Weights of a small image classifier.
Training: muon at rate 0.011, 7300 steps, batches of 64, held-out accuracy 39%.
Data: trained on photos of plants and fungi (iNaturalist), 90422 training examples, 5.2 epochs.
Rows from block 4 of a small image classifier, named by matrix and row number. Rows with one number belong to one neuron. Each number is 500 + 50 x the weight over its row's rms, rounded and kept within 0 to 999. All counts start at 0. Numbers have three digits each.
After each neuron's rows are labels from the 100 images, of 14976, where the neuron reaches its highest value: "strongest on" is what is common among them; "place" is the part of the image that holds the peak. Only what is clearly more common there than usual is listed. The data: photos of plants and fungi (iNaturalist).
# fc1: MLP up (model.blocks.4.mlp.fc1.weight, 768x192), inputs 96-191
# fc2: MLP down (model.blocks.4.mlp.fc2.weight, 192x768, transposed), outputs 96-191

fc1.114:520533512482524581553519443469601437476554554564520521462457476524478459466474495346494458493462565480513425444458551417610404477478501472554516527538475495533422408502544421502549515469476461585474529550551475450481480565487504514447522503455536442449510546470472426490419500561475480574
fc2.114:494581513606529547509510467478455534599485402481474484508551483523423477528451472470557531528500494501498459565592586472486475512515539425523436467556461565445473494477482507433509527444586507506577567452453492417470468525515414565514517398537514520488400517452466410490500458456491406491
strongest on: order Asterales; family: Asteraceae
place: centre

fc1.533:598529517470425537559510483504530412464577438527477575524404496594552453458428469435546377520471584505457520467556464443556498467523597459467473453538564511480537437474566578547475477501531444486467575505517471431503610479595455475485502490445572443511480488528441401449462587563495463438
fc2.533:478558441535565417469534444490521497411482513599431534583566456506444550508483481442530508470488588447579501604489566457525489565594418456460426451425546491508536548426590526495457450459483550559546621495493478412464496444489543577570582442474549473435464459484486515518504546503471536537
strongest on: order Asterales; family: Asteraceae
place: top centre

fc1.6:481488470469517562502539438513493518541549503589445475447418520468506531517505434386443539447555450503533491520505477433508426458557421509521536472522607573532446474412472472487566552424502477546405471513483530442509470472513552559490509524458559594471516502424508450526499418462498493485
fc2.6:524561527592584551519562497468506443516487428453477508444505541463431506564430447486522557537434470503459527579497514494363464556467555379513577518467496484524487459516555498480556540569519549530553532553505482497474540484538441534524511395504512437533453483554537442504537489505511474498
strongest on: order Asterales; order Ranunculales
place: centre

fc1.344:530594489511610497449496592481532458568511513523509494498437536488404517453533534454559516584505581447531509509512505480467543523424433548527490526476556488543565547496491522476441489588448383480585448459492546546469438464471467517542509591532443508458574501563447416483426436573507527441
fc2.344:547424520413577515480488536488539609459438543479414462518524490431491532517438493454617453513542445511434494474520629481535464560479520470495538474490538566528434483504487452469514428486540503492437549496526464496586548361456509482541501563509546482413450499465535404567468534511512473612
strongest on: order Asterales; family: Asteraceae
place: top centre

fc1.467:489485507378523561441473429472498476450464471447515464504554467444580487445486593549449489515471541549569468539478490520450555499495479525512481606537532444460511646491556500487507397476433509473505541484554424416508553464507445481433494465452440442519565519546513441607600570546499509529
fc2.467:554445428419562452478464498534460551517406535497519486471454613510541489519512488555508470588505492517476508377517436408524553481416611473479488454483541524509428603429484484418653521493483559451475427518618381565480471450446503474462512420496426507542527557522442459553523508453556562553
strongest on: order Asterales
place: top left

fc1.589:516455571513505524467478441429455505463497476554558463470558470521478616479514487525515531522623398454449426398518466467513452371516531646507541539506510445527463474447501535471470554595531474494464547411505475449535474495469438469449460499493490504499450559463493522370552442678518424558
fc2.589:517441526533494504487436472450570514426467485433433519487574462548502455443507507419528540483415448541521577518602528477465446422530490486503466491420483548437493485510452551520499545486403471517516553430411509494569529609475569504494572441513514469543586452460496504490491503420504447489
strongest on: order Caryophyllales; family: Cactaceae; text has "cactus"
place: top centre

fc1.416:557594576467445501511473434442543407486474515472563539498501519532562455531437552430506410487480575468514450541479495498568514472460544421504483424496519419526396417523540457453493485543482394536551534455532488374551532623537502458466601511528455508457460534507529420489546467583502551577
fc2.416:456548473599550563428444504452558482586508514500476524503567516590417561550473406486546479516505467564507425520527661508398517467487444429536469588490416541466506496536460526487563561526485564504524583480596524420516486527534530544508564428447545525387445388547497410479486498492473477483
strongest on: order Asterales; family: Asteraceae
place: top centre

fc1.192:538425465544520483516516444551513460541536434546549589444551436603523341472436551539489403478596567574506529542511599454566490466498459577522576471411451521513525414396361568422536551503602466486498593447522590564483556486448497551543488514491579555443585474598517463489421560476493484503
fc2.192:490455557547537537385510488462591578395550565481473426501496602499423550557459339454489497499437516588487432469524484439433539487514456487538572567541520471451552461559477564524570465570556433525481509459540518429575480429574520465498573452462524527400419571487458454535604456522573457454
strongest on: order Asterales; family: Asteraceae
place: centre

fc1.664:559591491532353503504501480539462472491440401463565530613411392442418520515431597495426486480447445528502534512559489505407531468458577438561562398501477472571581415490477405552485492506530499524505422533541542421443486549415491533456562470520518481406411480596497448490471551522410448536
fc2.664:568527455485499552564457470429435559506482571479515456459514577512477415516493540521536529513405531401484583486547547446518508422526505527546521466580553436406496544446567490555588544612579449521470457547512473510498531429455460451447503566525486519517535501460365528567497484462473595455
strongest on: order Caryophyllales; family: Cactaceae
place: top right; top left

fc1.356:551523518527505560445567497437497457434484521550503515589489520561552512492493472465529434527538511399432507508537510556446524433509569584459597503459451464576396464404576521539495464438420537551475533423393485413587513500508531530517583505495450546465412505492422571572462562526451481458
fc2.356:486488412447524457464473473556555539495349556503556538588549428462563469606468458461521564535564459535538552467432525480516526441392513535454516453557514478481499450489481465458568418546586498489471500510523497475562465532562570465545536491597474540500409484508481495495486568502496519531
strongest on: order Caryophyllales
place: middle right

fc1.765:469563559436550524557534558404474529474374553524483556555530501494436515521425450447478517506464535414521502420403596459478433499466488449579454584631447462547497489517553456431540505499429518565414514505452519525523470499557472604404485519522461484552516515493525423562482514532498529545
fc2.765:509463571538523425419522534512416514468551516486467489530457513537497528516446510531487497521442508565383438521548469546540479630454540422513494438489500493494523438521443450575417498493541486407468527432472487557563525622506517555506524496465565518469542523480498547523484549494490455441
strongest on: order Asterales; family: Asteraceae
place: centre

fc1.659:488531434479489529464521543504546482520525444585551438493513504525461553474478387511501491515508578514595455563648552487559527553510477500498383547542454446468551513508437512479486511508425493484597475459503560447472536474461563406445511512526500511458504538425599485465475470438440455519
fc2.659:434463536447555516587468462498440448530483432555539527520522529595422475528545529473474573465482479513495578500568458462547469560488464462492404575561418540500437514486487539458568379463453512533547485397440499519491512426517507515443491629447544583509486454500409505519451599597470540488
strongest on: order Caryophyllales; family: Cactaceae
place: bottom centre

fc1.425:453573443431589516474468572509547487567477546536511473579415491570498514525596493410510469431564554457512453452501530420465432484437486458433569537500408602534495549446455449483516494605449543448499536524598612535458469516475554537470455554543462496557468541482540428509513459503456547394
fc2.425:480503484529511602473489515512390578437422518532543530445499533488497527482503500505511431635460552460593526548484493521505468426442439424509515524510485458517558527454592458437531512534432524539506438512522469479481517519551456468595479466484554518450526492537495550581471506539597525558
strongest on: order Asterales; family: Asteraceae
place: centre

fc1.616:508561438529434506534511450486518464480504559553530457440583377489552523428468556530529489424455488428479547516489540509457475459412577586548491578546425467615470634488514469558478430598505503461545423503461597500502587488456521545481532510504522454549396478474450461500543459400503521596
fc2.616:405510554518489524529484457488413530430540531507533523416553505471503532429526535455363492526435542636442382539471454593524513558472426554463509515440447458444526418558590537468611475524460573454539581451501477475502482615530503530507413434449523488463515459512437515510528452579461397468
strongest on: order Caryophyllales
place: centre

fc1.209:572518508461579465451519520477538548506429471461545494511474397527545463520481447494516417494546588525457513481521501444498565512554591433496473597521486542546519503493520499449520556501460567464429573558426462505490421482565566497507528522538501373547454455477530449391504488463502498517
fc2.209:449509484477475481478493521451526453478513544472536581449473524458528525468554479498579616491487472429512534508443605556537408553487502502511470386501555414514411561488517550528517494486534512523507457444580569390545550498439433510489538502548554572495587598503510524548543493596456444443
strongest on: order Asterales; family: Asteraceae
place: centre

fc1.121:546604450479514538420528529495466445504463555599486481406562465521482485491467431411527547499514536439448496495512504478553462505499415573615588526535467407534470495516493546449628513510494509589496509520460557540512578402416398611406418430474516468444511540538431482513474488543527522555
fc2.121:511559528567457437554441471521463514468577533471513578535518565494394393602485449464508514515473426531493472591490566508419493425543498532574477427492476567522525536539551549440479562470568489490534518471533520472527388492533514496464501448401579509456455448438451512448467573414596435443
strongest on: order Asterales; family: Asteraceae
place: centre

fc1.217:508526488493501456476515501514492535576494425572484560504518440480512417537512461550450453391615478400461440586495471527430506506510497416468568566506515582502502468419435555464495472465527551508425456480421417462487417505495546482496550428557473587568510518537551449544550368480530516593
fc2.217:443493435504495526409471530464523493517428434478551387489520576533501509554476482407521484539454558473488539518380505561500460473508503450498517449466486401540429497526519437534486509510459535547528525640536574574507520468455476582553495538546470500495521474511559509524453503545498438536
strongest on: order Asterales; family: Asteraceae
place: centre; top centre

fc1.636:432551455419533392518638543502426513555543503391560538451535504400409478540468538548528531468415547513554399538509477421478526488458554493513560511556488510450422503466392523522504533513578557457581452451372476484527556531484526538423635469499518524508494522461491558418511537502500467546
fc2.636:516432530525544567587516497521588546448494481498552461546514528518515479476468469514602587507524524463488542503489521503528532467543429518482452462513458400526558405501434465472514452466450459505450471547565464536479518505507429490593488488483467497509455472458496480519511528507494491399
strongest on: order Caryophyllales
place: top centre

fc1.162:495572442494499471521453498470443460534542442454498616562487493560499421497490612535498452437577601479498535487579472461563556414496513541498507490404456518516513431491562547501516492556436566447530524547476443568572438553579490509594575551529507461568521354623481450570528559461565489443
fc2.162:492476482556510511468502521498508558474465582490497526467553534495511491465538388459497559562519572528474519489422531488415436545463435531528508520572481448426509430568497415543516650537529408558514449530597396484523529395479520582459510494542453496474494418491609469533437538550492535633
strongest on: order Asterales; family: Asteraceae
place: centre