Weights of a small image classifier: 7300 steps, trained on photos of plants and fungi (iNaturalist).
Rows from block 4 of a small image classifier, named by matrix and row number. Rows with one number belong to one neuron. Each number is 128 + 24 x the weight over its row's rms, rounded and kept within 0 to 255. All counts start at 0. Numbers have three digits each.
After each neuron's rows are labels from the 100 images, of 14976, where the neuron reaches its highest value: "top examples" is what is common among them. Only what is clearly more common there than usual is listed. The data: photos of plants and fungi (iNaturalist). In brackets: how many of the 100.
# fc1: MLP up (model.blocks.4.mlp.fc1.weight, 768x192), inputs 96-191
# fc2: MLP down (model.blocks.4.mlp.fc2.weight, 192x768, transposed), outputs 96-191

fc1.18:142173142108135125122115109110152118132115094115142141113126107171120085106137125125106086109108144064126103114139123115152153099119152106158155114136107171133131138147147154116172144178173119130110159106145139091126123150142062114110144147156162153132145092172107087111122121140144119151
fc2.18:130118124157129183098151088157152121116122109138118166140159128136059145111079084085126124150111182116150109127158167121126112126143162102160112138150171153125119125123093133100146134110169152149143167093114155080147136119133138151113116134131121119107106132113135079110121138107130087104
top examples: order Asterales (33); family: Asteraceae (33)

fc1.411:123182086106155073135120117107114107124129145103151110140112089148148092115191201130158118102119142150088129139145176142119102134068092134152109104138145133156134149105140118131132104142162146126107126126141161116138122104100170119122107109158131159147077133103176107139118120115099132122
fc2.411:131126126120154115116118135149125106070136158141161093135108109135134169127125124118148102105157164085128113150104158154130142118112127070114102161114090154150148173130151140150136129109124119131112133111159085127095163134113156145156138112149111152118113107123118131109138088132110151110
top examples: order Fagales (25)

fc1.754:178134128148137147103146137151118102144149130111124104134116132121114152100137137137116158118141143135126117124108186113122125133159093136086123152094155143137138207113142080151101132132157104153147120151148129061126112161120171121155145095134143048131088137061139118114148154127108177091
fc2.754:153100126161106164128160129128176125144143123095151120140129173129086163113145122068136125115108131132114143112149103145075134114118119126127083138147140080109141144134127130121123151096167124186126133087116146111124159099162128109090140129122122115154111118160135113142147108117165132124
top examples: order Ranunculales (25)

fc1.172:155110137128155145136171133182121106113136153129108103151098098145131117096126115122139154154118127114111144108123120096105089105155107094119131121111181162121146178078148119115121110118158115123129143133151189103141151117143174183151140129110148118141115186064123142115103182146141093092
fc2.172:133134124149123137101142111102155151107122104115112156132151115169105160167152125105065137133097132152124145166119171098127129136129074128110137151159126117170121152138163154121161128129146088177136110127121141116161095151130139124114076103120098109129127163122102110116135073170136116109
top examples: order Asterales (29); family: Asteraceae (28)

fc1.226:130131123064151162106108110113094103095115117125142125138145147117123128092108171157122135181127124135146146144118150128106142108140118103108149156156144098083118190126160145119127092105114138130112148123129112104086159122154119131075158124102099086144126097145166100193134151151130125118
fc2.226:126123126110152108107129128157104169140111139146087138099112174131132103141135144121082138118129170135124145091136141096138156130115155145132108137115159150152104168094096119116187160133134148107070101125199065171140121102108135089126136088136102145156171135122104120170151122131137137133
top examples: order Asterales (27); family: Asteraceae (27)

fc1.331:165128162157143141122124087119133122134107139147134146138121143121137168110143131078110150100120138069117133120098124123145105120135108125122095141145106085161105108162129087127156108114107147203113113194126142095119161102147131128115118133146120119132114159112142095081127145134102117136
fc2.331:111150098142084164192170143116144148146159111111125113106096088141082079160105139121124125140133081100112100144149153125124126137138076095143129114132132176140132171128189166100148145129142110117140116137172123128172096149088115140173159081098151135115132091131141083111123136115142121109
top examples: order Asterales (30); family: Asteraceae (30)

fc1.23:195131143145129128159133115107112102139101154166130127133121097200101131105137081156139146119126169095143147129162144135170161138138119136132153118107121172114159103127113141085132127154101080103144140145125175117129141154143130137166142169105119157120107092149131134121138109131115137127
fc2.23:122115113087141109107091108152136139095101093138156174104101138102141113093105125075126143140131074133117154107086100131118129104113185159152146104139099140143080153123095161146099082133173110147102136125149130095188126089121105108120135106113110153079106139151153148117104152134137095168
top examples: order Fagales (30)

fc1.487:134119137109115096118148114112166108144133159130141172106136107106125131097118120147143120141107163062139147111126123122126117138152158146148119126159115119178127133138093095107125110093125148116089110116161157150141135118110137132136155109130167159136092150153082103133105070140102076141
fc2.487:118158120123143111111116055103157131132131124086121150131126123158140141129097153133151135099111107117144148121137152143139135097104093122132123143138129113121141119110115119107121117128105144136130140154131123139183086112096086159085106146141120112112149112122162105148130140137154109110
top examples: class Liliopsida (29)

fc1.437:158154133135137109109106120157087087136096130162121165128160162141158120123083125100110106138137132092136125120120103159106171103129131116103128151103119100134151127123121148151191140123114128158091148121112132112130122110113074136088103103149126137131137149148080088121133152137138147139
fc2.437:116120148153156138149149148142120111124133135136163092135116096092068144141111095097132138118109126137096118142146177101128115110134116107138134162149164180111154126123114136083170125111143115151165170120116127103164137113137171134147162132105104096091103089121144145125119152167126115095
top examples: order Asterales (33); family: Asteraceae (33)

fc1.473:120175112100116141089114102153151118131092148141146141143165143143148127137130155147126151165154126073130085106106133136068104108121140151134161130123108161117113127154124111101107104113113151100112129097120136119123090168107087113127112118136125144158143103126084178141113083110116168169
fc2.473:094158119087110150171094118088140108167114110104125152162159119147119110100158178132112137128074131133158112169131138165101121118110105134079127122113143134107121159179164103100123111159135163126130152117113144129151099091122136120114115084121114095108113148117164129142135102137138063161
top examples: class Liliopsida (25)

fc1.505:132137141128121121078160143167142140145154108138135125131137102137177095105171107114102113161135150100132157103170148091069114155138119105104112145136129138113104121078114109125137154124101131150112179156166135079157111108147151149121086122102081112097095109115133113125185078119095144147
fc2.505:114137135115152166147117086154132112146142135115184142118115138078137135113120125087156159136100115108156094138134146111147097112123120179140152102109147099123107160141182125147135105157121091178148119083143116155156146165130098156096138153157132088126153086116123108097133148114132141105
top examples: order Asterales (29); family: Asteraceae (29)

fc1.513:141148107124122168130174101114171085161133108124137151076135125183129090146110126076130114107151151119137092149109137127136111133106151095140146153146141150103117117101147098145149110169111100166107153119143156100173102148150107148127140127150114128139090125129149090125116122183110128154
fc2.513:150130119126158171067136105142154106151168124113121150102142141105103126126122079075123145157136133161096142162136203122119109158168127114138110131125106167119128109135087148137132150125121131132147178132122103063145122131158145157123139106119133141099072122146108149151135098139111092129
top examples: order Asterales (27); family: Asteraceae (27)

fc1.75:116160110178100142114184130129109135123153110085087121137125138137146160136086126141115177130136112127095117140186178084140116095145163063137141143126128146128153116098126150163133130107054120132155156140096144129083141151110119140132166142095127140131118120126139101147071126116108098133
fc2.75:140149111132081149167082142110165102167126148134144139138142172117140101113157123111125138132147129115164086121123160125108114130140150162147154150135161106127127125150141102132149110131123081090110152132141119111073110137172120087104125115117142110167087105132161158107176120153140096116
top examples: class Liliopsida (26)

fc1.60:117142142184089131091099103110064144129165113097135128167136135142117134169139096158110124106113105108136141117146107096095113104139094120111114126141108132132113130101116093178196131122118121155122136111124095088110145138114152139196154129096133128101122092128170148126109137153099114133
fc2.60:123131126111104137141131142130152144159114149084165147191115136161163124136128157117154138126127112122120125080160115152139110107117113149134137142120094116102125150137142124109115109096136106087165194114134170125114091095163134126090130133124133143158103118141149173186110102128189102125
top examples: order Caryophyllales (32); family: Cactaceae (29)

fc1.705:150141158147143140106158139177117149135121142114153103119142132109135168126122118174172132121130108130158105127140147126118075121101143167105141113098097158121085093117142121126108105095142099124120133135155093110069116128110144107123123195143147174122197106120147138108142120090130162137
fc2.705:069115144139059087068141127128100134152155163125115155133136108128124104122124162153160149154118111110129119142153182150152110156168087115097149127094146127114108136121074105123117088099138144099088125118158156124122135132113146113143135164104126111160146100116157113130106121113137098134
top examples: order Asparagales (30); family: Asparagaceae (30); text has "yucca" (28)

fc1.348:149135105102113106141134127130121149127140118153160135140132121152133120131149067102107113135124154123088150085151128103134111115118120148122126111092145139132118111124161154119166156122176089151082135127134141093090165126106117121146143114142147147125105093184144137077143108126119117137
fc2.348:116157123119146148102146125161150127136131121153120130131130144145137120150090128088175145121134093163149127150141119128148124132096166124129180163117123125148104152156132146102165091127110127091126111134149121148155115125118114099130104107153123072134147102141110105129158139092159156080
top examples: order Asterales (27); family: Asteraceae (27)

fc1.605:156136123146169122131117143153103161144159161180162116122107130115127149126112122137142156118122136131129166096149139087101094166204070139157078124103111124121110146107101128112132132115140120131150134131138125134130096158120165108154139093148098113143161133090146102139160082137126162151
fc2.605:138097117184130149146098123173126156137149122138206150073142141172105118132132105129119119107125127131135123165157140152175082140118101099121113133123127165124122174142112156110155127112152161141142121122155157157109179113145120111120129140126100116168155112099105126138124149123147138102
top examples: order Caryophyllales (36); family: Cactaceae (35)

fc1.668:149160094149167157130087130123144119124157174127163132144105112140163105121126118114135157136122145141131136109139166123165144117139107120120132165080099121139054130117111149135133135140163100128119119126129148161133099100109114149137118153128129144155184116096085113123122125162155142143
fc2.668:101110130141090169107138154137137149132119155118157177071158156119082122135098092124151130109093152140148144120172182112127133146120126108097122141103138143117157134132155127070117093099161107171137141103130129083150130090107142183134126101085107146136107110115120119142148099092159135133
top examples: order Asterales (37); family: Asteraceae (37)

fc1.311:139145125143136129134132148097116110058135161084119146115141111123122122114130159138135100145182082090101103162137122128119143123119136107110209176119119090142111117135103111095153143112120087154123150138153121123132140162119157127141183096154122135157122113096132146087137124129106160135
fc2.311:097150121125133125112136139112100142144109141128131131112052171113129115113108148141123140134137092086157172138128110155114164140115140128135095135133118093159136148137166159167124144148138144129109114138146155139118137136090125143135141115117099153091170123129150123135121170156128119143
top examples: family: Cactaceae (28); order Asparagales (26); family: Asparagaceae (25)

fc1.149:104110136142137093150150125132108096101123103118128163185141131141126124108148102138131096124134129084114136113140127118132132136103097131139125122149138146054098108139150157113117096176133082095113128115118112125108128129105118158134175090129131106101077116156144131126133108095127092111
fc2.149:118134134140160127111133122112145118183129178093136113098150158087149150141131132139159110146100114158151145151105146114077165179131165129109140143131119142160133109126130118101138152116101131150128123111117139161109172151127141100145119113179087159103138148122120092105080158152133175116
top examples: kingdom Fungi (30)

fc1.519:160079154128143137098146141119137116088152146110155125128115125123148169167135059102099112137103154159139136148118146141114102146110141122147132116128136145096095144110109131111086129127093103114092153102129163136085126162082149138126139111145135125135167145148121079137098137088112180180
fc2.519:099143153142147097103127121149133116138081170143129156116144100136107123152110129165105084146130128112137111124151143149117129145130112088159091138096159124129130138122116117156114061110140158133155136119133131134100117169070153135137125122130162156121130140135137131114102146108104161144
top examples: class: Liliopsida (32); order Asparagales (29); family: Asparagaceae (29)