A small image classifier, trained from scratch.
Model: 48-pixel images, norm layernorm, activation gelu, moe soft, num experts 4, width 192.
Rows from block 8 of a small image classifier, named by matrix and row number. Rows with one number belong to one neuron. Each number is 128 + 32 x the weight over its row's rms, rounded and kept within 0 to 255. All counts start at 0. Numbers have three digits each.
After each neuron's rows are labels from the 100 images, of 14976, where the neuron reaches its highest value: "strongest on" is what is common among them; "place" is the part of the image that holds the peak. Only what is clearly more common there than usual is listed. The data: photos of plants and fungi (iNaturalist).
# fc1: MLP up (model.blocks.8.mlp.fc1.weight, 768x192), inputs 0-191
# fc2: MLP down (model.blocks.8.mlp.fc2.weight, 192x768, transposed), outputs 0-191

fc1.306:096158104083182171086126105113161154146145132128111110116150176052103148115116089073124170125138099070096096150117061114167116145128151136138108143119126132086152062146103148185164126099085122167124086120157193170125139174166151125120140139072091156170106131134197124197119151133162138118133202066122102127152145101098127105134089145152146188110173139112114109114120161157093196105154097117123173153068155135082121130141132087138110163124128156102079158061142138112116124095098119092101132135132100142185178167088076177099151074113092122183143092162131167143154164124053088189
fc2.306:133194146098086073064102113144133113135064134114139086157159160141148154153149124142125125138117159139106025149169117121118091136088126137109092140204106171109101159097151170182146139094093160126148137109090129101106137180127169179118144121146085156192096117155189124127140159062184067108128181175079104149179086125125152156159084110122137104155126127131178067079127062126145099166141134107112123109149110112141144123110145144180200195136103123086060161086101115103176102148126117097133145129121120193142169101164153093125084073135110173111104147136100112128112096178152088108
strongest on: order Caryophyllales; class Liliopsida
place: bottom centre

fc1.191:092091149123132137141111106146185112188088112174084110188165164103171071190149115148143137105105101109148136104117111092144146126108111154175098172098226059066151109099111061091123107187163122104122144061217107152067138180095124072161104084102104094141122143116111108144162145101160199102132131135107133114170172136124139168141106150179125106111091095102094144157098112113119157149127125109113084122059132145154105136095134175087132113139089156148102103154136174146132168112164138170181115161149087128141155138117095170086095147071110130070139127102179166146103116167119180120
fc2.191:136113103137190094195182130090112101125140161084150085145136099152188116139104119102109134140122112093095110138149133152125102162110092156103149086137147138118152163116148057142103108094119076116125105145114104155150125079086086149144102210127152137233097155138147165148116095118104087105107158172116111152168095104150121199114101115114173141156161132148112106027119177161134111136158102168098130113176210103179093125146128096129071176077148087093082138172103100125134146116049148076088109112106178145109121120174154140135154141128161087179162149126090151110131172076169160111
strongest on: order Asterales; family: Asteraceae
place: bottom left; bottom right

fc1.338:123132126074143116142130070078050130190164142130115203120127039106170138117169088126166176121109163170139123206115100128123145120106173110123157103094137232164172113117069146169099136116160177138130102122156164087100160139123152121150150151119141132142185166139148103147134169132159123169105181149097072165120133104078096099119100164119121168125091149126121152184085108148136114108161123103127118114120101099157098117170167094120118123136103145132053111134133109096142138119135142133086149116050129039135108144170118169065092158122143143172132140048084071099127112106182142115
fc2.338:115134090105079125044154128125118162124140156074145120133136134117197129135166132117104131119114162143107089154141158168183142147070104127127070067116195165140162140121119134186102075156147068178167187130112116126185176130132094144101184140167116165096130166106119099087159114115123074114096173180202103076102129141095165127178135079141115140107145143106044103197102101099183139118133077145134104173136131136163110178109139073096085112141091112147105125100082153152124148128175159077157184107109141089123132174121095115105133116103173126063182103099152135098133114135092163149
strongest on: order Asterales; family: Asteraceae
place: centre

fc1.223:106123151132121147174135103134116119102123158060129209126199207099126167123134108076125208105082146087115154089124094112137137158140073088174167076139155187089178111139117100162123102127174134178141119097092051142111138160176101124194161106123111114109088114162096120123131133123170127128123118085081179136065174152094159122128106137151139110168100143137172146057133104197109164100084108100142135172156092119111137091073117092153164194131087186123136067173121138132177176111160144082095083112159127059092132158149128122125115154087144121151102161142115119099143111132123131109
fc2.223:099132075124153165145146170143104100083110057118092175144123081145154125114078171154083103162113118152157130166096149141116086108138131117114136131122137165137101067085126112198129166143149129086173090153166169104138137156102119144118110133187133105114110131114073154017118113094140115133138112107141050099131128153145117116064159153147165110169183118155108103148143128097194181151136141103099140118098142130213178204124116085178114152154166135061086106097132120156142089115106132126139172162106163117126191100151144180116100085141106195190120089105071116109148114140164156075
strongest on: order Asterales; family: Asteraceae
place: top centre; centre

fc1.272:126166127094132112138130081178103100113099107110101128108142116062199197151116126121072150155124200122136092142105181082149132085099150179148198147168148090127155131126124132069130124113077103094105105103148185187173164116097042150150150168151084100142172109124119125157141131134107166088165145128148160103182103080209120122102122110099161062172146113122041143145106155143117112069128105141162090067164146060113131160167102121101135075141103184128133122096124164117161153134110117124106152139161166121143120151070143080108122186131127163138159137131135150180108070169114130117
fc2.272:058142152100148147140104135119103176080145119086126091088111117094157083104194133166088150102131088075112082093139118113084084116157124177116109054120108138117113146185147095103101097136158172151115186149086174116121102150170159111163145156186131126110112138130131184123144141173137127117148195100124116133172162142092099157165150114069138168131045134117133152158157112174150127146137190070127126134069081075118134118177100153177080124125157102063165161083084122141220144103123098132104161120135122082107106149166160158158132150128070133132164111112113165109108146117058189162
strongest on: order Caryophyllales; family: Cactaceae
place: bottom centre

fc1.299:070106133119139152048167148204086113145109134117136159115135157103178070186074141116219090130192138136153127183160128177169142125096111140126136107140067096096067143132158096074137123080119127114190121161128053111177169101133125124118151099138139129123118089111090203107126130114103158126196132072130150147065120148148131144114207086114165159117082136120124140154064109124138181128139125054110129118156100123072142105151153108097180152188085130119116119094137135189135107163097138127125159149158121136131170104111093130136139105097093136100134095141080092195148124169109115164
fc2.299:200167124088072099078081158135134079138114160163090143132109073115177118116140146143062129078091130144156126075140110145140139105103140185150068116154081140160137110131139146076120091154121059144080100121079153026174146137101150099081110120095070145146147115144085147107130187126155122179158156134114208136170126128113094168172171073114208190113190134165150120169154170111104131129173078106132126145130105153115144160118142139083059100127108156156118123138102166143122067150154111154123114112134174103144177091114147134128123141183126119104090105162122137143149125161078135073
strongest on: class Liliopsida
place: top right

fc1.606:105185086087117113142137119154072145165128121058109134122208096152137154140157090156162126107186132155138062106128112126148087099124196111082118054076181174142136108139098166125195113123150084194104160122122112088081096146158123154104119141124116124155093179087123118115124116149139194072076124097112153173158134096140139112147157155150140149146138140135084097148106072124088102116165163104150116173109116086103088152145110124111128095111166111183138060136155107081116155101144120174119125083174123135127141164104118152169167138091155134161234074143149071202103141134171144152
fc2.606:179168074063075104087154122067154100114185130169091168109126139147088114127175093158124129109108104207174146133167166118100100185120141131149136163121158130175165116129085135120075152066126126161197124141122091105170152099164150126089152143133150075115123175114130104110155143069135103155121171144167115118082130128135158129112115113169097118054137194084138126102131112142128154091093139106076118133166184068098137137123164121148161175144091131073139129098124080101182108139143123172132158119149109082128157128123109101161054143090105180182043108195159125174104130106094123153
strongest on: order Asterales; family: Asteraceae
place: centre

fc1.354:171077142143108084133118113185088123124189091176158138131154170120125114152126121150123165170106100121138178172133081078124159165167125141177165156137154112099102155157117141068112089140131117146155103136142155144145126163161143094141104146186079156118131143089129109139085057151105136136086146135067192104150069089124122110180144127105143153094107103124141174143085141106118106119144122112194169196056163164121082126149093124149075097104064131110121138150126076110056147097133122126218113170135025171063139127153096134132150180106091112065150116131151159176114145121112152135
fc2.354:137134147038115141175112076083094094135099157141065138094110079193129074077132119107142102132156176094123115176151108118096181150152103099106087141101150168143069128109137163140143101120156092132131117147161128083115130100133170144126142183171095039093094058111115137124071147109129127105144166105084105155124117175111137120112111114136118120167120103171094108178144165130131147196107148166137122164145148113138086163167169108131137127132135121138117070138095133142111132183065168109091149187173087137172041156118144120146095202143114142158133079145126182150171167126071192168
strongest on: order Asterales; family: Asteraceae
place: top centre

fc1.357:115124155109137119100158122163087127139124147102079145156129103084140137129188140124157129190136127114137142144113117112123134121116139105140140126123091081069089115122147164086085072150107109142130152206140178130097119200131137085189080185092117111130165109116085137080173047127092152132106157130115074181163123141129128129138123130116167107141152038148189166088098145163172159145157180095166146077097144157181059122136122122136159092154158141176107164113105105112091157078150119127170162142069137122150121100137130138072101194053143133112142111087130145159188162045117191138
fc2.357:106133101055186178194078170138171158124111158145160152106161158159208111110104160141163042128173106096142114143162135115126137181033027154176121083137108097136110158098134133194168121080148122123126157106174148141106149067134204091131154097160124103122110087095095101106138135124159173135052084089082079167126127121143154144116149096133091097161138137100111114140140080101145111096094138155107114109080172154083141104135120100140131101118145132112097158170131109167151121107074113132135100119120144161117154160153164094150094120152091136136222124140129152137150114109111163174
strongest on: order Asterales; family: Asteraceae
place: top centre

fc1.194:135127166084104157184113070089097111145140097107132141123181116129184124114121077143165182099123149118117143152116156123132118119181117080197139188168132103142121118133103142127151123101063141105157121078191159121110140086098134078140140079150156129078132179176193088120129078081150112161121180127152157120116144113070141132158129123121156134099129127234121101199095132101127174133071137082169142104136049198105124146147107169123135101114107121129095109163135162069182079137151095144088197119085190122122136117131115150078137098147080163136141060117132084147096080136136144142
fc2.194:135129131153083127090140122137164143173031160102100149121121142147157134207169115140132128082160065160130081129140123095092114072146143143116124099121155149092190124114147124124107081106125119099143173158092111116097162129101078094156147191115111126164035106111087184091103122124132096180167136182146158187158087081193111136127154140163198108156179146111080155134123117090082154191151150170151098096179146098110074117105119086089122141115123093136136126093116103114182119100146166117175049132174108136150131130143116096128147144053073099144139126104116160164152167081144156140
strongest on: order Asterales; family: Asteraceae
place: centre